config.yaml
model: "image autoencoder"
translate: 0.06
encoder_norm: "layernorm"
optimizer: "nadamw"
steps: 15600
warmup_steps: 1560
weight_decay: 0.3
Rows from block 3 of the encoder, named by matrix and row number. Rows with one number belong to one neuron. Each number is 128 + 32 x the weight over its row's rms, rounded and kept within 0 to 255. All counts start at 0. Numbers have three digits each. After the name is the row's rms in percent of the matrix's.
# fc1: MLP up (encoder.blocks.3.mlp.fc1.weight, 1536x256), inputs 0-85
# fc2: MLP down (encoder.blocks.3.mlp.fc2.weight, 256x1536, transposed), outputs 0-85
fc1.1375 045:124126127098136131146101120144132138137120111094125072118137118121128121120145117127126124125124102118127166144148131121146104217137184122144117139000135141092138145124152157147116125129139116136130134129133144123115139118129100153131125149122146126140107115
fc2.1375 071:120078150151169134114162113156115111127170125134106125129123140177127131136140141119135150140172117155149111135079111138113140119126082141134130055157145104130125118149143127178140000124156131121095145085141124110139140118135146114108124148132131161102130145
fc1.1376 114:136141117107125119132093119130146129142120134083139091129127127119133130128132090148131121119096132119130141140151138121137117179142205125143128158000124135105145172126119152123125130136113126143132124134128145133124139125136117135136121141128120098138112123
fc2.1376 122:114086153167157131113163130136110111137158114129100125113154119188128136131153157114134132165166121152141120130122089149122138121123092124129118085129140057133103083121125138171151000119154136119113154066144131116126131118141140122124074131126140158112133153
fc1.1377 073:135134110111129142153104104150139130147120133092136078118125124126145157133123103148129125124107113117129136148143134126134116182142171129146118145000122146107143166127123148115125130136119121144119129134121146133117138120135119147139139147128114108143109142
fc2.1377 086:119089154151158130095145136139136102132163122130117122128155139170132139125127133115143142163168128156158113118121099154115142108127082136119135088141143100114117094155131120161129000120141158111097146091137143122137148120156143098112094143130135163106133142
fc1.1378 110:138140115103118119142097113130151129145115139091138084126127129111136134130130093148134119118100133114132141142146139119136117180142211125146126156000126139101151179134120149113122130134115127147133122141126147135122142125134113138139121143131114103140109124
fc2.1378 131:115085155158160128113167132139109111139157108129095128112158115196128135130156160112136132169165115152144126129127092149127139121124083123128116086128137067131098074117125133173144000111156134120113159067143128116123129120138139117125076129127143158113132144
fc1.1379 070:133131115114134143146108111149138125140124128080132077119127118135144154131130105142129127125111109118127139147143130128134115185139161133143118141000122146109143158120130149120124128133125121139118133135123146130112133115135121148136140143126116109141115139
fc2.1379 078:119089154164157129094145128137140106133162126135124119129148147159132138125121125117146144161169131156164105117112103150108143108127084134117139090139147092111126106165137119156136000124137158109097143083138140126144154125154144101111097148135131163103133146
fc1.1380 118:134139118107128121134097122130143127143122130080134088124127123124134133127133096146132125122101128119132140141151133123135116183140193126142129152000121136101145163122125157127126129136117123142130122132128146133118140124138118136134123140130120100137113122
fc2.1380 114:114087155166154129109163132140116106138164116127101123115149122181130137131151155116135135147170123152145118128116090133120138124125096124130122088119139059128112089123128138171148000121154138118108150068142131115126135118141141122122075135126141159111133153
fc1.1381 109:133135121111140121135102121134138127145126123073129078118127117132134129126134100142131127126109121123133140140150129124133119193137181124140137144000121138089149151123136166132125128133125123137124126131130147131107140120140118145134124138133122106135114123
fc2.1381 116:114092159165151126104165130152123104142170117127102123119141128175138140131150155125139139137172124154155122128103097119123139132127095122133127089102138064117121099131133134172146000121155140118101145063138131116130146122141143119120091138129145160111130146
fc1.1382 028:144128110100132166144109100155135124143115125061141057116109121142143153126131115140138117115117104111120151147129133124128108192135157138143122145000127166115138148115145148108109120124117126135112125146117163129102131105131112164134144163113113103158112133
fc2.1382 051:113081157190158129092143120140162130122143130162137112120151160164128135115111114110149136166162125161171094117110113164100152104124068132112135090179154116125123130182148114138142000137130155105112163096147121132161158147147129094107112163159111166095141172
fc1.1383 109:135137121114134121129102120131141127146125125073130080122126120126133129127135097141133125120108124120133140140147133123133119188138190123140135145000124136089145160126135168128122128133121125139125124132131146133111142119139119146136122138132120105136114123
fc2.1383 123:111089160158154125106167127149118107143166114128100124114146122186135137130156156120137136147172120155152122128112095122124140130127091120133121089109138053121111092122133135175150000118158138119106153055140128115125141122138140116123082135131145160111132144
fc1.1384 014:143126116137125168066124072146088111170162144089138050119073183175177167157141134146203134097118120117149158148085146108140139160138055138136095149097117175141124135133148108146102097066116111125046116132116212116142165127186163133175168157082093118152108139
fc2.1384 028:105092159168121132071109139160199157101110135221140104118176150114103118098090156105139102177122154159163096111066108165102162108121068132115133151168162124134131178188156116089150064171093147120140166140161121158162151162146110090120119163186086159088158178
fc1.1385 044:151124115113123166145096111137151140130126085087143071135125087140132143134160108141122131133119106127116167157144116123146123183139157153150131150000120157106157108086119144126124129148129118144134128151112121123089111106117137157138139159124130118139109141
fc2.1385 051:111079168144148133096121125119151098118133164139149125112151185146122144100107095133157128177142140177187100093142125183101155091113073109100126104164172116124144149210143137129128000141118170095113137087155148150177180134162119091094094140130128157117134140
fc1.1386 119:135139115102125116139095120131146130143118137083139085125129127117134131129129092148131123120096133118130139142147136119135116177141204126144130155000123137106149171128120150121127130137114123143132124136128149132123140128138114136138119139129116098139111126
fc2.1386 122:114091155171156133113162134141113109134162114128098124115153121183129141130151157114134133160167124151142121129120087144121138120124092126128123088131139064132106083125123134169149000119152139118110148070143132117127134118142142122122075132122141158112133156
fc1.1387 052:138134108109127149147104100154133127151120133080133066112119127132148156134119110148131126120104108112125137147137133124133115183143163130146121144000123152105138163127132149115118130131120125145112124133120151130113136116132116149139146150124110106146111133
fc2.1387 072:115085158162158129089149135145149115130157123143123120124155145173132135123123130113147141161173124159162106119113105160109145110129073136119134089156147109117114107161143119153133000127140156110097162094142137123144151132152137096112104153144127166099136151
fc1.1388 184:191113132132195131128115098136086097074116115141140167172090148179133158107069134166126108150121126155128160113074168105166154156080104156102186085028142193175155121185108122144088129176141098110071119167116130140138148105142149119080160074099163140141129030
fc2.1388 152:152164119118067162203110077124161207184135107166146124146109123104109154176163088184107141146102094126134170159171097178172149119154143127126169170136140074095177129197141134131130145134132154172162125065150095150226146156106162151159113108150142101185156163
fc1.1389 212:125093109095125124099131112101106065100105145125067119121069145112128093115072152119134114098104132109116098126058151115107108121097112117117143067104132150117126164156098136106128226124111117112074096130110134139129119128121114153101182090111125119073113038
fc2.1389 048:148142135078153157102169090121198111173146150142119165168057153173151101174185151165102107082135107137148169128109141109175118156133154121141095110088154146142172127075133134158126189198171140167132087160123115138149152116124170101149108150164142122133110069
fc1.1390 119:137140113100118115141092117130150132141116144087144086128129133109133131130127089147131120118094139116129140141145140116136115172144213127145127160000124137113150183133114143113125131138108125144134125141125150134127140128136113132139117142127113097140109126
fc2.1390 129:115091152165158134118162135138110112134156110128095126111160116189128141129155158111133130172164120149139122130129085159123138120123089126126116090139138068134099076121119134169145000114152137118116155070144130116125129117141139121124072130123140157113133157
fc1.1391 043:143119117116128156139102103128148130132112116065133087127126111142136148126152112138130119124128105115117147150133127121134111190132178137142103147000121152127153133107131145139125123140126116130130122148117141128102119103128122179124132160119122111141119124
fc2.1391 057:113080151170156120110139110120143116127146143142137114123151165163135148117110110118153145181150140160176087114125129161095144094126067129113136086162155104113141143194140110140149000121122161102118146085142125143161163139143133091097105144143115153098135156
fc1.1392 027:131139131050134118143078107167125137140121111053133097133144121139107124089137105109134110121128104132142137125150138113131109235132169122147118133000155124076143144131173116124088114096135115133124131130143134111105171084121098136128121146117151118143119123
fc2.1392 056:126107151162162129116164119169135127167174121167123159128094138164138136142158144134133147123175111152156118133086118130125132114126071129130113088186142096132133105158135105158124000126152123126098126077131122106157141118132143125121138139163147147110131156
fc1.1393 058:135132111110131145145104108149138124147120133074130068115122126132142149130125108143133127121110109115125138147138132124130116190139171128142122141000125151102145158129135153118120126130123124140116123136121150129114133115133116158136145146127112104146113127
fc2.1393 079:116086160169152133091149129148147114133161124146123118126150146170132138125125134115147142158172125159163103123102105151107145113131073136122133086149148104117119110163144118155135000126140151112096159086143135123147151131149142099115108154146124167097135150
fc1.1394 022:172106115125121198124118100106149134108111095076141101145107097167127136117184119138134111114152095125106179168137118116140103191122162157148113152006107177155171090084117142170123121164136097121147112175105135113080098092120135199110126182112148120128122143
fc2.1394 040:107073155174140107114124105101146120102120171139153104112159189154128153093089076120154125198118151170179081093154145177085153088107080114100146109153170133131148186227136115121164016139093163094142141113152121162179174152144115091083100127146094145105133184
fc1.1395 055:135118113113143128134086116143129136147137113062127061123135125128127106124122112118133133127112122117136139127138137112132124194139169114128153135000137130097133148131159138133110122120133128135122132126128130132118151111133116140135134136121118121139116119
fc2.1395 091:125103161157150136129171125160136100174184111152112147126108134167146138138165146134140144126171120158156110138089109132122135139124074132130119096140139083114131104154140124148124000113149133122090139066138123115145146118127151131128134143154143152109124151
fc1.1396 113:135136117106129118138101119130144128147121131082132077121127123122135132129131098144133124122105127117132139142145134121133117184138194125143133148000123139095150167127130159123123128133119124142127123138130148132113141122139115142137123140131115104138112124
fc2.1396 123:114089158162156128110167132148117107141165112129096126115153121191134138132156159116137135152169120153148125129116092130126139127125086124131121088118137065125109084120129132173146000114157139120106154065141129115125137121139142118123081132126145160112132146
fc1.1397 013:153125167148137121112211161134129119108123130141136195125132128155156146126151087163139131136190131148135166130152140145113138119127068135127148130255114146143126117124132178150159111168160076111145142097147129139133125147153132128119080185156189118093119141
fc2.1397 015:124153102058149126136089164101107145148123135070154115136139116152152122126133106141114127121094121115127189127088114106156137139123161130133165155006118144122136117102116113150137255072106077134162129140106134136118132146147128107125149121095133121160105064
fc1.1398 094:130129125125154117139106118136120131143136110055121075119127115143132119126131118123133138125121117123136141131145127115131120200135161124131140130000116135088143140120150169141119122125132120124114128130129146131097141112142129153127121135129126117132118123
fc2.1398 121:113096155143127123110162130160135091151172122122123116113105139134148135131145140137139146117174132154161108131094113108113134154135122117137126109079132064098142134149139132156138000131150132117102134061131128114134163120134137131124100153143133152107129146
fc1.1399 175:103090126129139130155152154130071093109107166127078090102082158147155105092091131100145088110139157132130107124064157142106111120102118109109098069125119139129093157156091116079135215089093096092110120120095172103140132118156088169106188093125097156083114121
fc2.1399 115:131105151133152167102168135127128108120133132116117144129116144133129084148135196143119133138153100142132142155075118165138127152128088154142109087102167170125157114112137189138130255170154125133080102133157124131140133146125142127123131142108158153103128082
fc1.1400 014:143114111110135172081116060139096114192155149080143058119081188169182169155132141149207140096104132113141153145079156109140131166139065136141080152045127170128120147146155106139102103050107124137047108127121209117138163124174146136180166151074083111166108137
fc2.1400 030:106098160175130131071118129165200153103120132217137109118175147128110119102099155102140107175134148160162100111072107169101161107125052133113129149181160124139123166185154115096145000170103149118130171135158119148158151157142116086123117161185096164087156189
fc1.1401 065:136133112114130145153105106150138128145120126087133078117126118130146160131128103147126125128108109116128138150143130129133117183142164131145116143000121147109141158123126148117125129136122121143121130135120143132114134116133120148136142150128115107146112139
fc2.1401 077:119086154154156126093145130135140105131161125131123121129153147166131138124123125115147146166169130157162110116120105155112142106128081137116138089143145102111122101164135118156131000120139160108097144090137142126142153123157142095108097146133134164102133138
fc1.1402 110:131127120114142118132100124130135126143130125066127076115130117130131128130132103138132130124109122122131141139143129122132117188137181125138137142000119134092148152123136164136126126131126122135122125128129148131108138119140122147135121137127120105134117123
fc2.1402 111:112095161168145128105164129156129104135170121128107116118133130170139142130144156124139137145174126153153113127100100120115139132129097122132129098101141062116123108131137136165150000124150143118102142063141130117131147123140143125119086145132139162110131151
fc1.1403 066:133099137163149117109138152108121129114139134155117158142118132133119111135113155104118133127127153141124114116114122135135147024114071146120134110255112105208122112118098087138136126154132135119147121119114109121148109131120154103124121100123132142111161156
fc2.1403 109:136155081102069144176100127101122141123084126142150108119114122061104133121111114117112105089080139072084133127159135114129106147136162116120132181123104166124141155108107146076106255120096118134146111203118127147121108118112106159143128121111104084171120129
fc1.1404 345:153046163109117159119174127072136160081135103085132140108135111055101077159132139153124132079160128148123115165074108180118121157151142130140118110192104142058099122131132190116108139147115135142118091094158112121159121178129148106178129153081114117035138168
fc2.1404 474:108164115193138088093078121153099089137106124200127168134148118175125202113103145116112132185101088115113145105143100105141127085110107115139157125149155089157158092140149099135157199106122114122129138135109110139110090064110111184069120100178138147157134060
fc1.1405 212:121095109097123123111128108104111071109100143124063113115069144110127104117069146118132112102098127109118098126051145119105109119098118116117149068104136146117126157150102132103133236125112124114072091127114134143130120131121111159105185089114123112077114046
fc2.1405 048:150156144088155155111174094126187099167141142142115178163057147159146098170176158185107117087142101148147172135091128112175124162132143128146102105074157160129175116093139138152119187205172131165115092164130118136144150118128164089147107155164154128133112049
fc1.1406 115:136142115102121118139094119131148131141117139087142091127127130115135131129129091150130121119094135117130142141150139119138114177143208126144125159000123136111147178129115145119126131137111124144134124135126148134126139127135114132137120141128117096140110124
fc2.1406 121:115085151167155133115160133134107111134158114126099124114156119185125139131151155112133132167164124150139122129124085155121138117124094127127118085137140063135102082124121136169148000117151137119114151070143132116127130116143141121123070130121138158112133155
fc1.1407 112:132134121111142121137104120134136125147127121073127077116127116134134132127134103142132128127112120122133140140150128126132119191136178125140137142000120138090147150122136166134126126132126122136123125131130146131105139121141120144133125138132122107134114124
fc2.1407 113:115092158161149125104164130153126102142171118127103122120138128172139140131149154126140139134173125153156121127103098118122138134128097122133127091097137067115124102132133134170143000120154141118100145067136131116130147120141142119120092139129144159111129147
fc1.1408 018:134120101107132185116098072152106120164128132071142055108092171142154152134128129143184120102107110107140159148110145120131116193143119129148094157000131183117125150149157126126088109083113120142082114141123191121123171116154116152166165158096100105171097140
fc2.1408 041:109095160159136132082143122180181139118144131184123112122153151170131127113108148112140127166159132164160104118061108162105157111124043140119128121194153118129123149175150119116140000148121145114107169113151120125153149146142130093112127168173103171094149184
fc1.1409 024:132082092114170128184062108131125160156127116080123073140142130142113114124102124092128130120100124107140126120124142100126119159154167104135145137000149126142127150138164097113070121121122150157121135136117124144112165114114102117140129132112116126145127144
fc2.1409 049:125110162155131149142166143169140099199175104165120139112084139141144136144166137123138145116165119160155110139097101150113128132119098135120104094204142082114113107164147109132126000114144135126092126060152123110157152128129146163142139149147131147124132134
fc1.1410 119:137140111099117113142090117130150133139116146087146087129129135106134129130127086147132121116091143114127141140144142114135115169144215126144125163000123136117150187132110137111127132138107125143136127140123152134131139130136113129140116142126111095141109128
fc2.1410 130:116094150166156137120159136137109114131155110127096127111161116186127144128154157112132129176162122148137122130131083165122139119123091127125117091144138071136098075123116133166145000114151138117119154073144131116125128116142139121124070131122140156114134162
fc1.1411 092:135143103102119133168099106152142138148114143101146078122129133116147157132123093153130120119099126115133138147147137123133116177146191128146114156000121143113148176131110138106133133140113122145129132138116148129129146132136113138141133141130110102150103148
fc2.1411 105:127091146140153138102138141133122086126165119118106128131150131168128152125129139116139138169155131150146122120132095157122139106123086140116129090148136117121115080155110120161118000115138152110099136106132147120128139098160148105110080134113138154113133143
fc1.1412 049:148127113111124161149096108143147136133127094093142068131126095137136149137144109141123131131116107121116159153146118126142120182143157148150127150000119150107152124093120142118121130144127121144129130147115127125096115106121135150139140156125127115141109145
fc2.1412 055:113083166144152134093125129124150096124141154137145126115150177148124143106112102130154133174151139173183102097138118181104152093116075115102125102163167110119142137199142137134128000138122171098106139085153149143171176132164125095099088144129133159116135140
fc1.1413 121:137138114104123114137092120129147130140118141082143088128129130113132130130130087147132122118093136117128139141146139118134116174142208127144126158000123136111149178129117147119127130137111125143132124137126149133125138128137115133138115141125115095140111125
fc2.1413 127:114091153170156134116161134139112112133158113128098125112157119185129141130153158113134131170165122149140120129125086154121138120124092126126119091137139063133101081122121136169148000117152138118115152069144131116126131117142141123124073132123141157112133158
fc1.1414 056:148127116114125157146096109137155137131128095091145077134128096136130145136155103141121129131119108124117160157145114124145122185142167149150123152000120151108158124093117146124125132147128120145137131149113124125097114108122135159138136154127129116138109139
fc2.1414 058:112082162136149136099119124118142089122140162129143125116148178144123144104109099134156131177139143172185101095141123176104152085113080113105124097152169102122145141206137134132130000133116170099110130082151151148171176126163126091097084135122132154120134136
fc1.1415 021:140125136073092113132106095138123125127138113093141103143137120118140065120111113124127114125132117112121145104154134093139125218132190145132137118000162074104139158111150108143089127143148150138172140077140102129092174045100130088130120125142167135121125117
fc2.1415 042:134088135158156123166157098160138126199175116182119155134079138156140137149168126140135155115158107140153141141099121130146128117137067135131119068163130114129139097169125067141105000100152118135099137095115127128155137102123144086132146121160164133110118174
fc1.1416 036:142099114100107135182119095109131136150105129121116105116136115109162108122126120172119110162106121128119151140165139138149123181145224106139087121000146126099136162119138152135128131166137133155187126115146113129098145118100091121144163143131143130139107127
fc2.1416 070:151118125118140131157131126150131114182186110138104158157129120148145135165168124139141180098149109137146167145118125123170129118148053149139139085133109131088123096144115071165085000077152133140110157093104132138121131102124163066134165124117169141111103127
fc1.1417 115:137141112098118115145094116131149131143114142091144085127128132112135132129127088149131118119094139116130140142147139117133115174143214125146128160000124140111152183132114144112126131137111126146134126143126151134127140128135110133139117141130113097142109126
fc2.1417 131:116090153165158134117162134137107110135157111128095128113160117190128142131155158113134131174162120149140126130128086160127138119123087126126116086137138070135098075124119133171144000113153137119114154071143132117125129116142140120124074127121142156115133153
fc1.1418 041:153121115112123171144096111140146135129130084089141067136126089143132147137155111138123129134120107122115163156147115125145123181138157152150131148000118155106154109086124142122121130148130122144133128152112124123089109105118136159135141157127129119139108142
fc2.1418 049:112080166147139131095121127115153098118131162141152126112150189143122146099107094133159127175142141178188098090145127184099154091112071109097125107167172120118146155212143139127126000142114172095113137092155147149177182133163118095095095142132125155117134141
fc1.1419 068:140100134145120126116152153101119129120142143183117169138119129132140120143127155132124131129131147137113128124116129136138135031116091138115100105255111101180115115111101085147131125143137137125158120111117111128155104129117156106131140109126133137111151147
fc2.1419 106:143148086106076130169098127092120149118079130139138114131121119067102127119113126116117103101078142075087146124166148109138107136136156119125133170114108163122136166090111140096119255115104114137159106201117126153115107130113112141134121114108114088164117118
fc1.1420 081:131121113107143119145098123132130132150133110074121072114122117137149110129128117132130136132113118116138137121136132113129125202134169115127142130000120138078140143124150151129117126128132129135125124135124133133095144114136123141130146142139123120136112114
fc2.1420 115:122091162137139126122166131156134093169180116134105139119109136163151132137161149140144149112168124157162124137103120114133131149136089126137118093085127085097130117152135121160123000110154127123095144062125130120137156119129143115128128140143145153109121137
fc1.1421 047:139128112113129150148104107147141128140117125071133071117122113134143154130135112141130123120115105113121142145131129123131112186136169131142115145000125149111143154114133151112121125135122122137116127139119146132104125107130116160132139159122115106148116130
fc2.1421 066:116077156176156128096142125137152121130151128149132115123152154165130139121118123114150142165166127158169098120113110160103146104129071133116134088159150109115124117173146112147139000126136159106107158087143132131155157139148135090107108157148120164095137152
fc1.1422 199:138086121106154127073148127096088058085117144102078124131079145121143086105084160119152115100123150125125116125073171116124124142086099132104124070053121172113110160154089166126099189125126106093073095155106154120106123103139117142092182084099139125071130057
fc2.1422 079:142149136108107174148157090145180178174153150131159125168171172165134193159182098161105125161125113120146121146153177182144104147162141152133100152096161154124145190152142167139146202150141157163152139154146102131197168159108151117183147138139105118168109115
fc1.1423 298:112085146178163169091145113138100102083087080164096150100143120187068184103096150132116126166135070122099098142054128155106117136114047143140145084136158170152095067152155158115131198117116131124068135128168108125156081117113089155096213118105120149083118046
fc2.1423 294:127110065083120129132117165098155117108150129094109091115087127079141128117129166070126107083099164089131078112168153109100085118103102120084130127148067116110125128116079108148094110126124147103121088119081124171104136106112140127104100126105103086099133177
fc1.1424 095:128131121118149122142107121138129128148131112067124072115127113139136124126132112135131131131120115124137140135151127121129121202135164122135139134000120141085146141122147168138123124125133123130120128132130143132098142115139121148130130138132125114134114122
fc2.1424 113:115092162143138123107162129161131095151177121125108125122116133160145138132151150136142146125172126155161122130092114108125138142134098122136128096083134077101130122146137128165133000116151136119095142058131132117133154119136143116120109142135143158108128139
fc1.1425 114:133138119107129122132097123130141128144124131081132091124126124126135131128136098148128126121099128119130142141149134121139116183139190124141126150000121135102143165121123156133125128135119122141128122129128145133119137124136119138134127140128125101136113121
fc2.1425 113:114083152170153128111161128135114109139161120127106121116147124175128135132147150116135135153168128151144118128115090137118137122126100125131123080117141054129111096125131137173153000122152138119109148066142133116128136119142141121121075134124136158112132152
fc1.1426 028:129126108095130160126092088158116123160128130053140050116113152140143138130124118132161123113112114110136156145125144113131115200146154127145115146000140162103134155140163130130089113096118123136097123141120168116116161107141113149151151153108110111162102124
fc2.1426 058:112095159170141134096154123176167131129157126182119119122135145169133135122118148117141135156167127161160104123067110154109150114126040138123126109193150112127128131171146120130135000138129143117096156096147123121151147138137136108117133161169113166097141179
fc1.1427 269:130040156107122159118172114078152143078118113087130154091109112083110079136137144136126122072160128139121100154092114168105114143138110112143129110245107114087082115124142199125108150145126146140150096065146124145140098172132121107168131145102121117037138170
fc2.1427 232:114192145203156110094103115191127097134125109188112147148172133193114214126111141127115130212126098134124126121097087135129131098120055128135142112141172058142149072145152115123167255121128124131110166106144110137149110085118131166087138122163113154148133073
fc1.1428 118:135137116103128116140099119131144129144120135082136081122129124121134132129129096145131124122101130118131140141146133120132116180139198126143135149000123137101150168127126154123126129135116125142129124137129150132117140126139115140137121138130117102138113125
fc2.1428 122:115090156169155131112165134145116106137164113129097125116153121184133140131153158116136133153167123151146123128117089134124138125124089125129122088122137066128108083123125133171146000117154139119107149069141130116126137119141143121122080132124144158113132152
fc1.1429 037:146128111112129164150101102151139131140121107077138062120118103140147159132136112142129124122114103114120151150132129128135111185138159136144125146000122152114141134103135145111118124137123120138118124144116143131101122105127121153134148163122113110152116136
fc2.1429 053:114078156174148122093142125127157120124145137151139116121154166162130138114112112114153141170162128163172097112121118167101148102125069131109134093171154115118130135186146119141139000133130162101109155096144133135160162141153131092101103155150119164099137155
fc1.1430 014:143125115123141193085109072159097107164152131074147053107083195164164171140142135145210133100129113118148162159117152111138127183133082142144084155015128194148125128152157120145088091063119100121065115138125215119135175116175140139161162159079093117163093137
fc2.1430 031:106095161162127135078118132178201154110129135215138108121162152139115121104094151109139112172138144162164099114050104163100164108120051138117130144187162120140130170188155116096147000162104144118125164127158116142163152158144121085114124176184092166089157193
fc1.1431 078:138134108108123137155100105150139130150118139090140074120124129124145155135125102149129125118103117114127137146139131123131115179144180130144120148000122145106147168128119145111124131136117124143120127138117147131122139120134119150138140147128110104147110138
fc2.1431 087:118080154151153132094142143137137098132159123130117119123155136170130141123127136112143137161163130155155109120128097156113143107127083134120130090144143104119114094153131117157128000122138158113103152094139143122137144118154140100113084144131127163104136145
fc1.1432 118:137140112103119115139091118131150131140117142086145088129129132110132129130129085147131119117092139117129142141145140117135116171144212126144126161000124137113149182131113143115127132138108126143134126140124150134128140129136114132139116141126115095141109126
fc2.1432 131:115091152167158135117161134137108113134156112128097128112159116188127141129154159113133131174164120149139123130129085160124139119123090126126117089139138067135099077123119135169146000115152138118117153070144131116125129117141139120124074130123141157113133157
fc1.1433 023:153115139159147154102167141123127103117131130127124116146093112169130157130177144144131128102147119124104156140095129121134119113112092142119135133255111158167147079093098132161129103124128110109129111156110138129101097098134154151108125147120114112119149141
fc2.1433 046:107096134164086108111094140098150137091077158135165098104156162103107126085088092108134087160085158133139099101162131143091136128108165108105145164095154149149135188173132125085160255162082134106164132172148128158156150160139087143113103136147077122122137124
fc1.1434 014:142127112119138179074118069151097104174152143084145054114076185175167170144138132152215132099114123113146159155100155110136130177138064142141085153053125184139121137149157119141097095055114107125056111128117219120136170125178157133167168163078095119162108133
fc2.1434 030:105096160168124133073113132172200157104121134217140106120169150130107120101093151107138108175131148162164099112058104167099163107122057137116130150180163124139129171189155114092148010166098145119133166136159117150163151160145116083119121170186089163088157188
fc1.1435 114:135140116107126121132094121129144129143122134083138092127126127121135130129134092148129123120095131118129143141148138122139115179141202124143124155000122135106144171123119151126125129135116124143132123132127145132124138125135118137136123140127122099137111122
fc2.1435 120:115085152169155130114161129133110112137159117128103122115153121181126136131149153114133133163166126150142120129120086147120137118124096125129120080127140055132105087124125137171154000120151137119113150066143132117127133119142141121122076131123137158112133155
fc1.1436 121:134137116106129118137097121130143128143121133078136084122128123123133133129132093146131124122101128119132140142148134122133117181139195127143130152000121138103147165125125156127127129136117122140128123134127148131117139126139116138135120140129118098137112123
fc2.1436 119:114090156172154130110162134143118107136164116127100123115150124178132140130150156116136134150169123151146119127116089133121138124125095124128124090122139063128111088125126135170147000120153141118108147069142132117127138118143142122121077135125142160111132155
fc1.1437 086:132135125113140119144106116132126129148129114074120080117124118138144117123131118133130134129117118122136136129145132115130119210133175117128142131000124137079142145126150167131117123127132123132123124132134139131098144113139121147125128140138127118134114116
fc2.1437 122:117081153139141117112166130162124091158181116123106129117118134164147133137159141132141151119172122158163124135101112101128135148134095122138119088082127070099127113146137122171133000117158127121097147046127129113129160119134144115127104139135144156106127134
fc1.1438 173:182116125124205130127114097129099091095117121135128166163062144186143157111092133168122105138112123153127159116091164101165152159078123155102185084084139203191155111180099118153086128175151106113068101169116127139131143102141151129080161075110161128144128032
fc2.1438 150:145163122120068159202111083131157216181131113167154119145115130109116151167153082181108139156106096129135172158166095182171148117160145130131158174131145065101172135205138138124141144129128148166172134073153095146243145165105152149156115113154139105186154171
fc1.1439 120:134137118110132120134097121131142127144123128076133082123128121125133133127135095144132125122103125120133139140148133123132118183138188126141131150000120137098146160122128161130126129135120122138127124133128147132114141123140119140133122140129119101135113122
fc2.1439 118:113090157167153128108163132145121106139165117127100122115146124177134139131152156118137136144171123152149120127114092126121138128127095123130124090113138063123114092124129136172147000120154141118106149067141131116126140119141141122121079136127143160111131152
fc1.1440 067:124096139157141118099143168099140125111150148144114160146114151126112102119109152108137126112135154137127105121085117121110136068101089154117155124255125132169130108149119123134134115141129114107124125152122145124156110128139160133108089114137129142107150131
fc2.1440 084:115143119148048140146108124114132140101078136161161086113133129085094131105099103100105089137069151113097102119152122137103131131119168125111139196147136132159127157139122124065141255140071139126154113165141120142137112130118098188130120120143068114143136154
fc1.1441 044:129126163149128107078200138128122127118169161152113189143124128151134138122137135134119139151161148154124146113140136139149140090133131097120113088255136046182123142070123150144177113150145116119176132055169099137143134153113139155140128112123169155124141143
fc2.1441 052:156145081110082127160098127113129203145135118139137103180112094098095091164133071142091134126100128087084174135132124083161130110136091140138190168084094142073171129093115135121130255122104111160149123129089124134120097168120167111124132115100126110151113117
fc1.1442 214:150072151085135184171194129088106119081113089108102140108108128128084120124089168114142118122154158129112104166059154126105119148118061139129096077188117170099092112166117123081094180120103118128099100120144139127124105152133119050147179123066116131081126100
fc2.1442 153:119152136171180127080147117120113104104117116143107200128131140167118164130143188114108119163136090129124149132125134155146124133095056164136123077143154156153127090130138174159133255152154138127067109147138102134141107115107129112089136114141153143115138053
fc1.1443 119:134140118107130119135098121131142128143122130078134086124127122125134133128133095146131125122102126119132140141151133123134117183139192126142130151000121137101145161122126158128127129136118122141129123132128147131116139124139118138134122140129121100137112123
fc2.1443 116:114087156169153129108163132142118106138164118127101122115147124179131139131150155117137135150169124152146119128115092132121138125126096124129124087117139063127111092125128137172148000121153139118107148067142132116127138118142142122121076134126141159111132152
fc1.1444 078:137138110110123135160101106150141134142117135092141081123129119123143159133127101152125124123105117115126137148139128124131115180144180131144108151000120144114150168121113139110129132140116121142124131138117145136117134119131121148137137153128111105147109145
fc2.1444 082:121080147140140126098133138124134093130157128121123120126151145163129147121121127114146140166155137151155110116138099154114139099127091136114127092146141108112121094163122113152122000115134161109105137098134149127138147110162140092107078140128129155108135139
fc1.1445 051:131126113107132141139105108145142124146116129064129066113121118131137140126130108137132122118115106114123141142132132124127114192136176127140121141000130152107148159124141155118117126132120125136117126143125152130112133110129114163131137149124111103147116119
fc2.1445 077:116087158184161137100148122148147120137158121154124119125144144162132141125123130117145141159166125158168101126100106154107147112131068135125134082156151105118118109167144113153137000124139152114102159079144127126155152137142137098118117154150121164097135159
fc1.1446 085:136134105108121131156100107147145132151116141091140070119124133122142153137123099146132125117100120114131139144137134122130116178144184128142126149000123145105146170132120145109126133137115125145122124138117148132123143125135118148139139142129107102146108134
fc2.1446 098:120086155154156135095145144145132093133163119133108122124156129176130144125130145113141136160162126153154113122126097150118143109127076134124129091141142101124112088147127117158127000119137156116103152090141140121135141116150144102118080140130130164106135144
fc1.1447 013:150134125142147184070130077150089105170150140092135068117075192180176185139149137160214142088132113125155156155123155108147140166132054136137087151114115181142121113140156126163109083071118090128055115116122215105128154134189162132163166165077098120157103145
fc2.1447 027:104098159156118126069106141163209153098110140198138098122172151131110114097085149102132103178126154161157104108040109160101168112116095140111141166163163128139136185184154117082152104175093141112135163151157121141154150159151112090106119187184084161089159175
fc1.1448 177:185119126119209129142109106132101100097122117138131160162055137188143159107095129168119098136109125155131157114099157098165154157077133156101186084077134209194155109181096103153083125173149113110076100170122122144130147104138152135084151074112161126149131047
fc2.1448 166:142169116123068155203106087134156214182131119174154120142108128110119148166151086176105141150104097123131172155171092178169147116162155124136159178134142066111174141194138141124144127126127145165177135082149093146245137170101150150152112115162140106190151172
fc1.1449 111:134139121111133123132099123131139127144127125076129091124125119131136130127138101145130128122105122121132143139150132123138117188138182124139127146000121134096141157118128163137123126134123122140127123127128144133115137121138120139132128139128127105134114120
fc2.1449 108:113082153166153127108163126137117107140162120127108121116142126173131134131147149118136136147170127152147115129111095130118137128127102123133123080107141054124115102125135139174152000124154136119107150062141131116128139119140140121121077137128138158111132149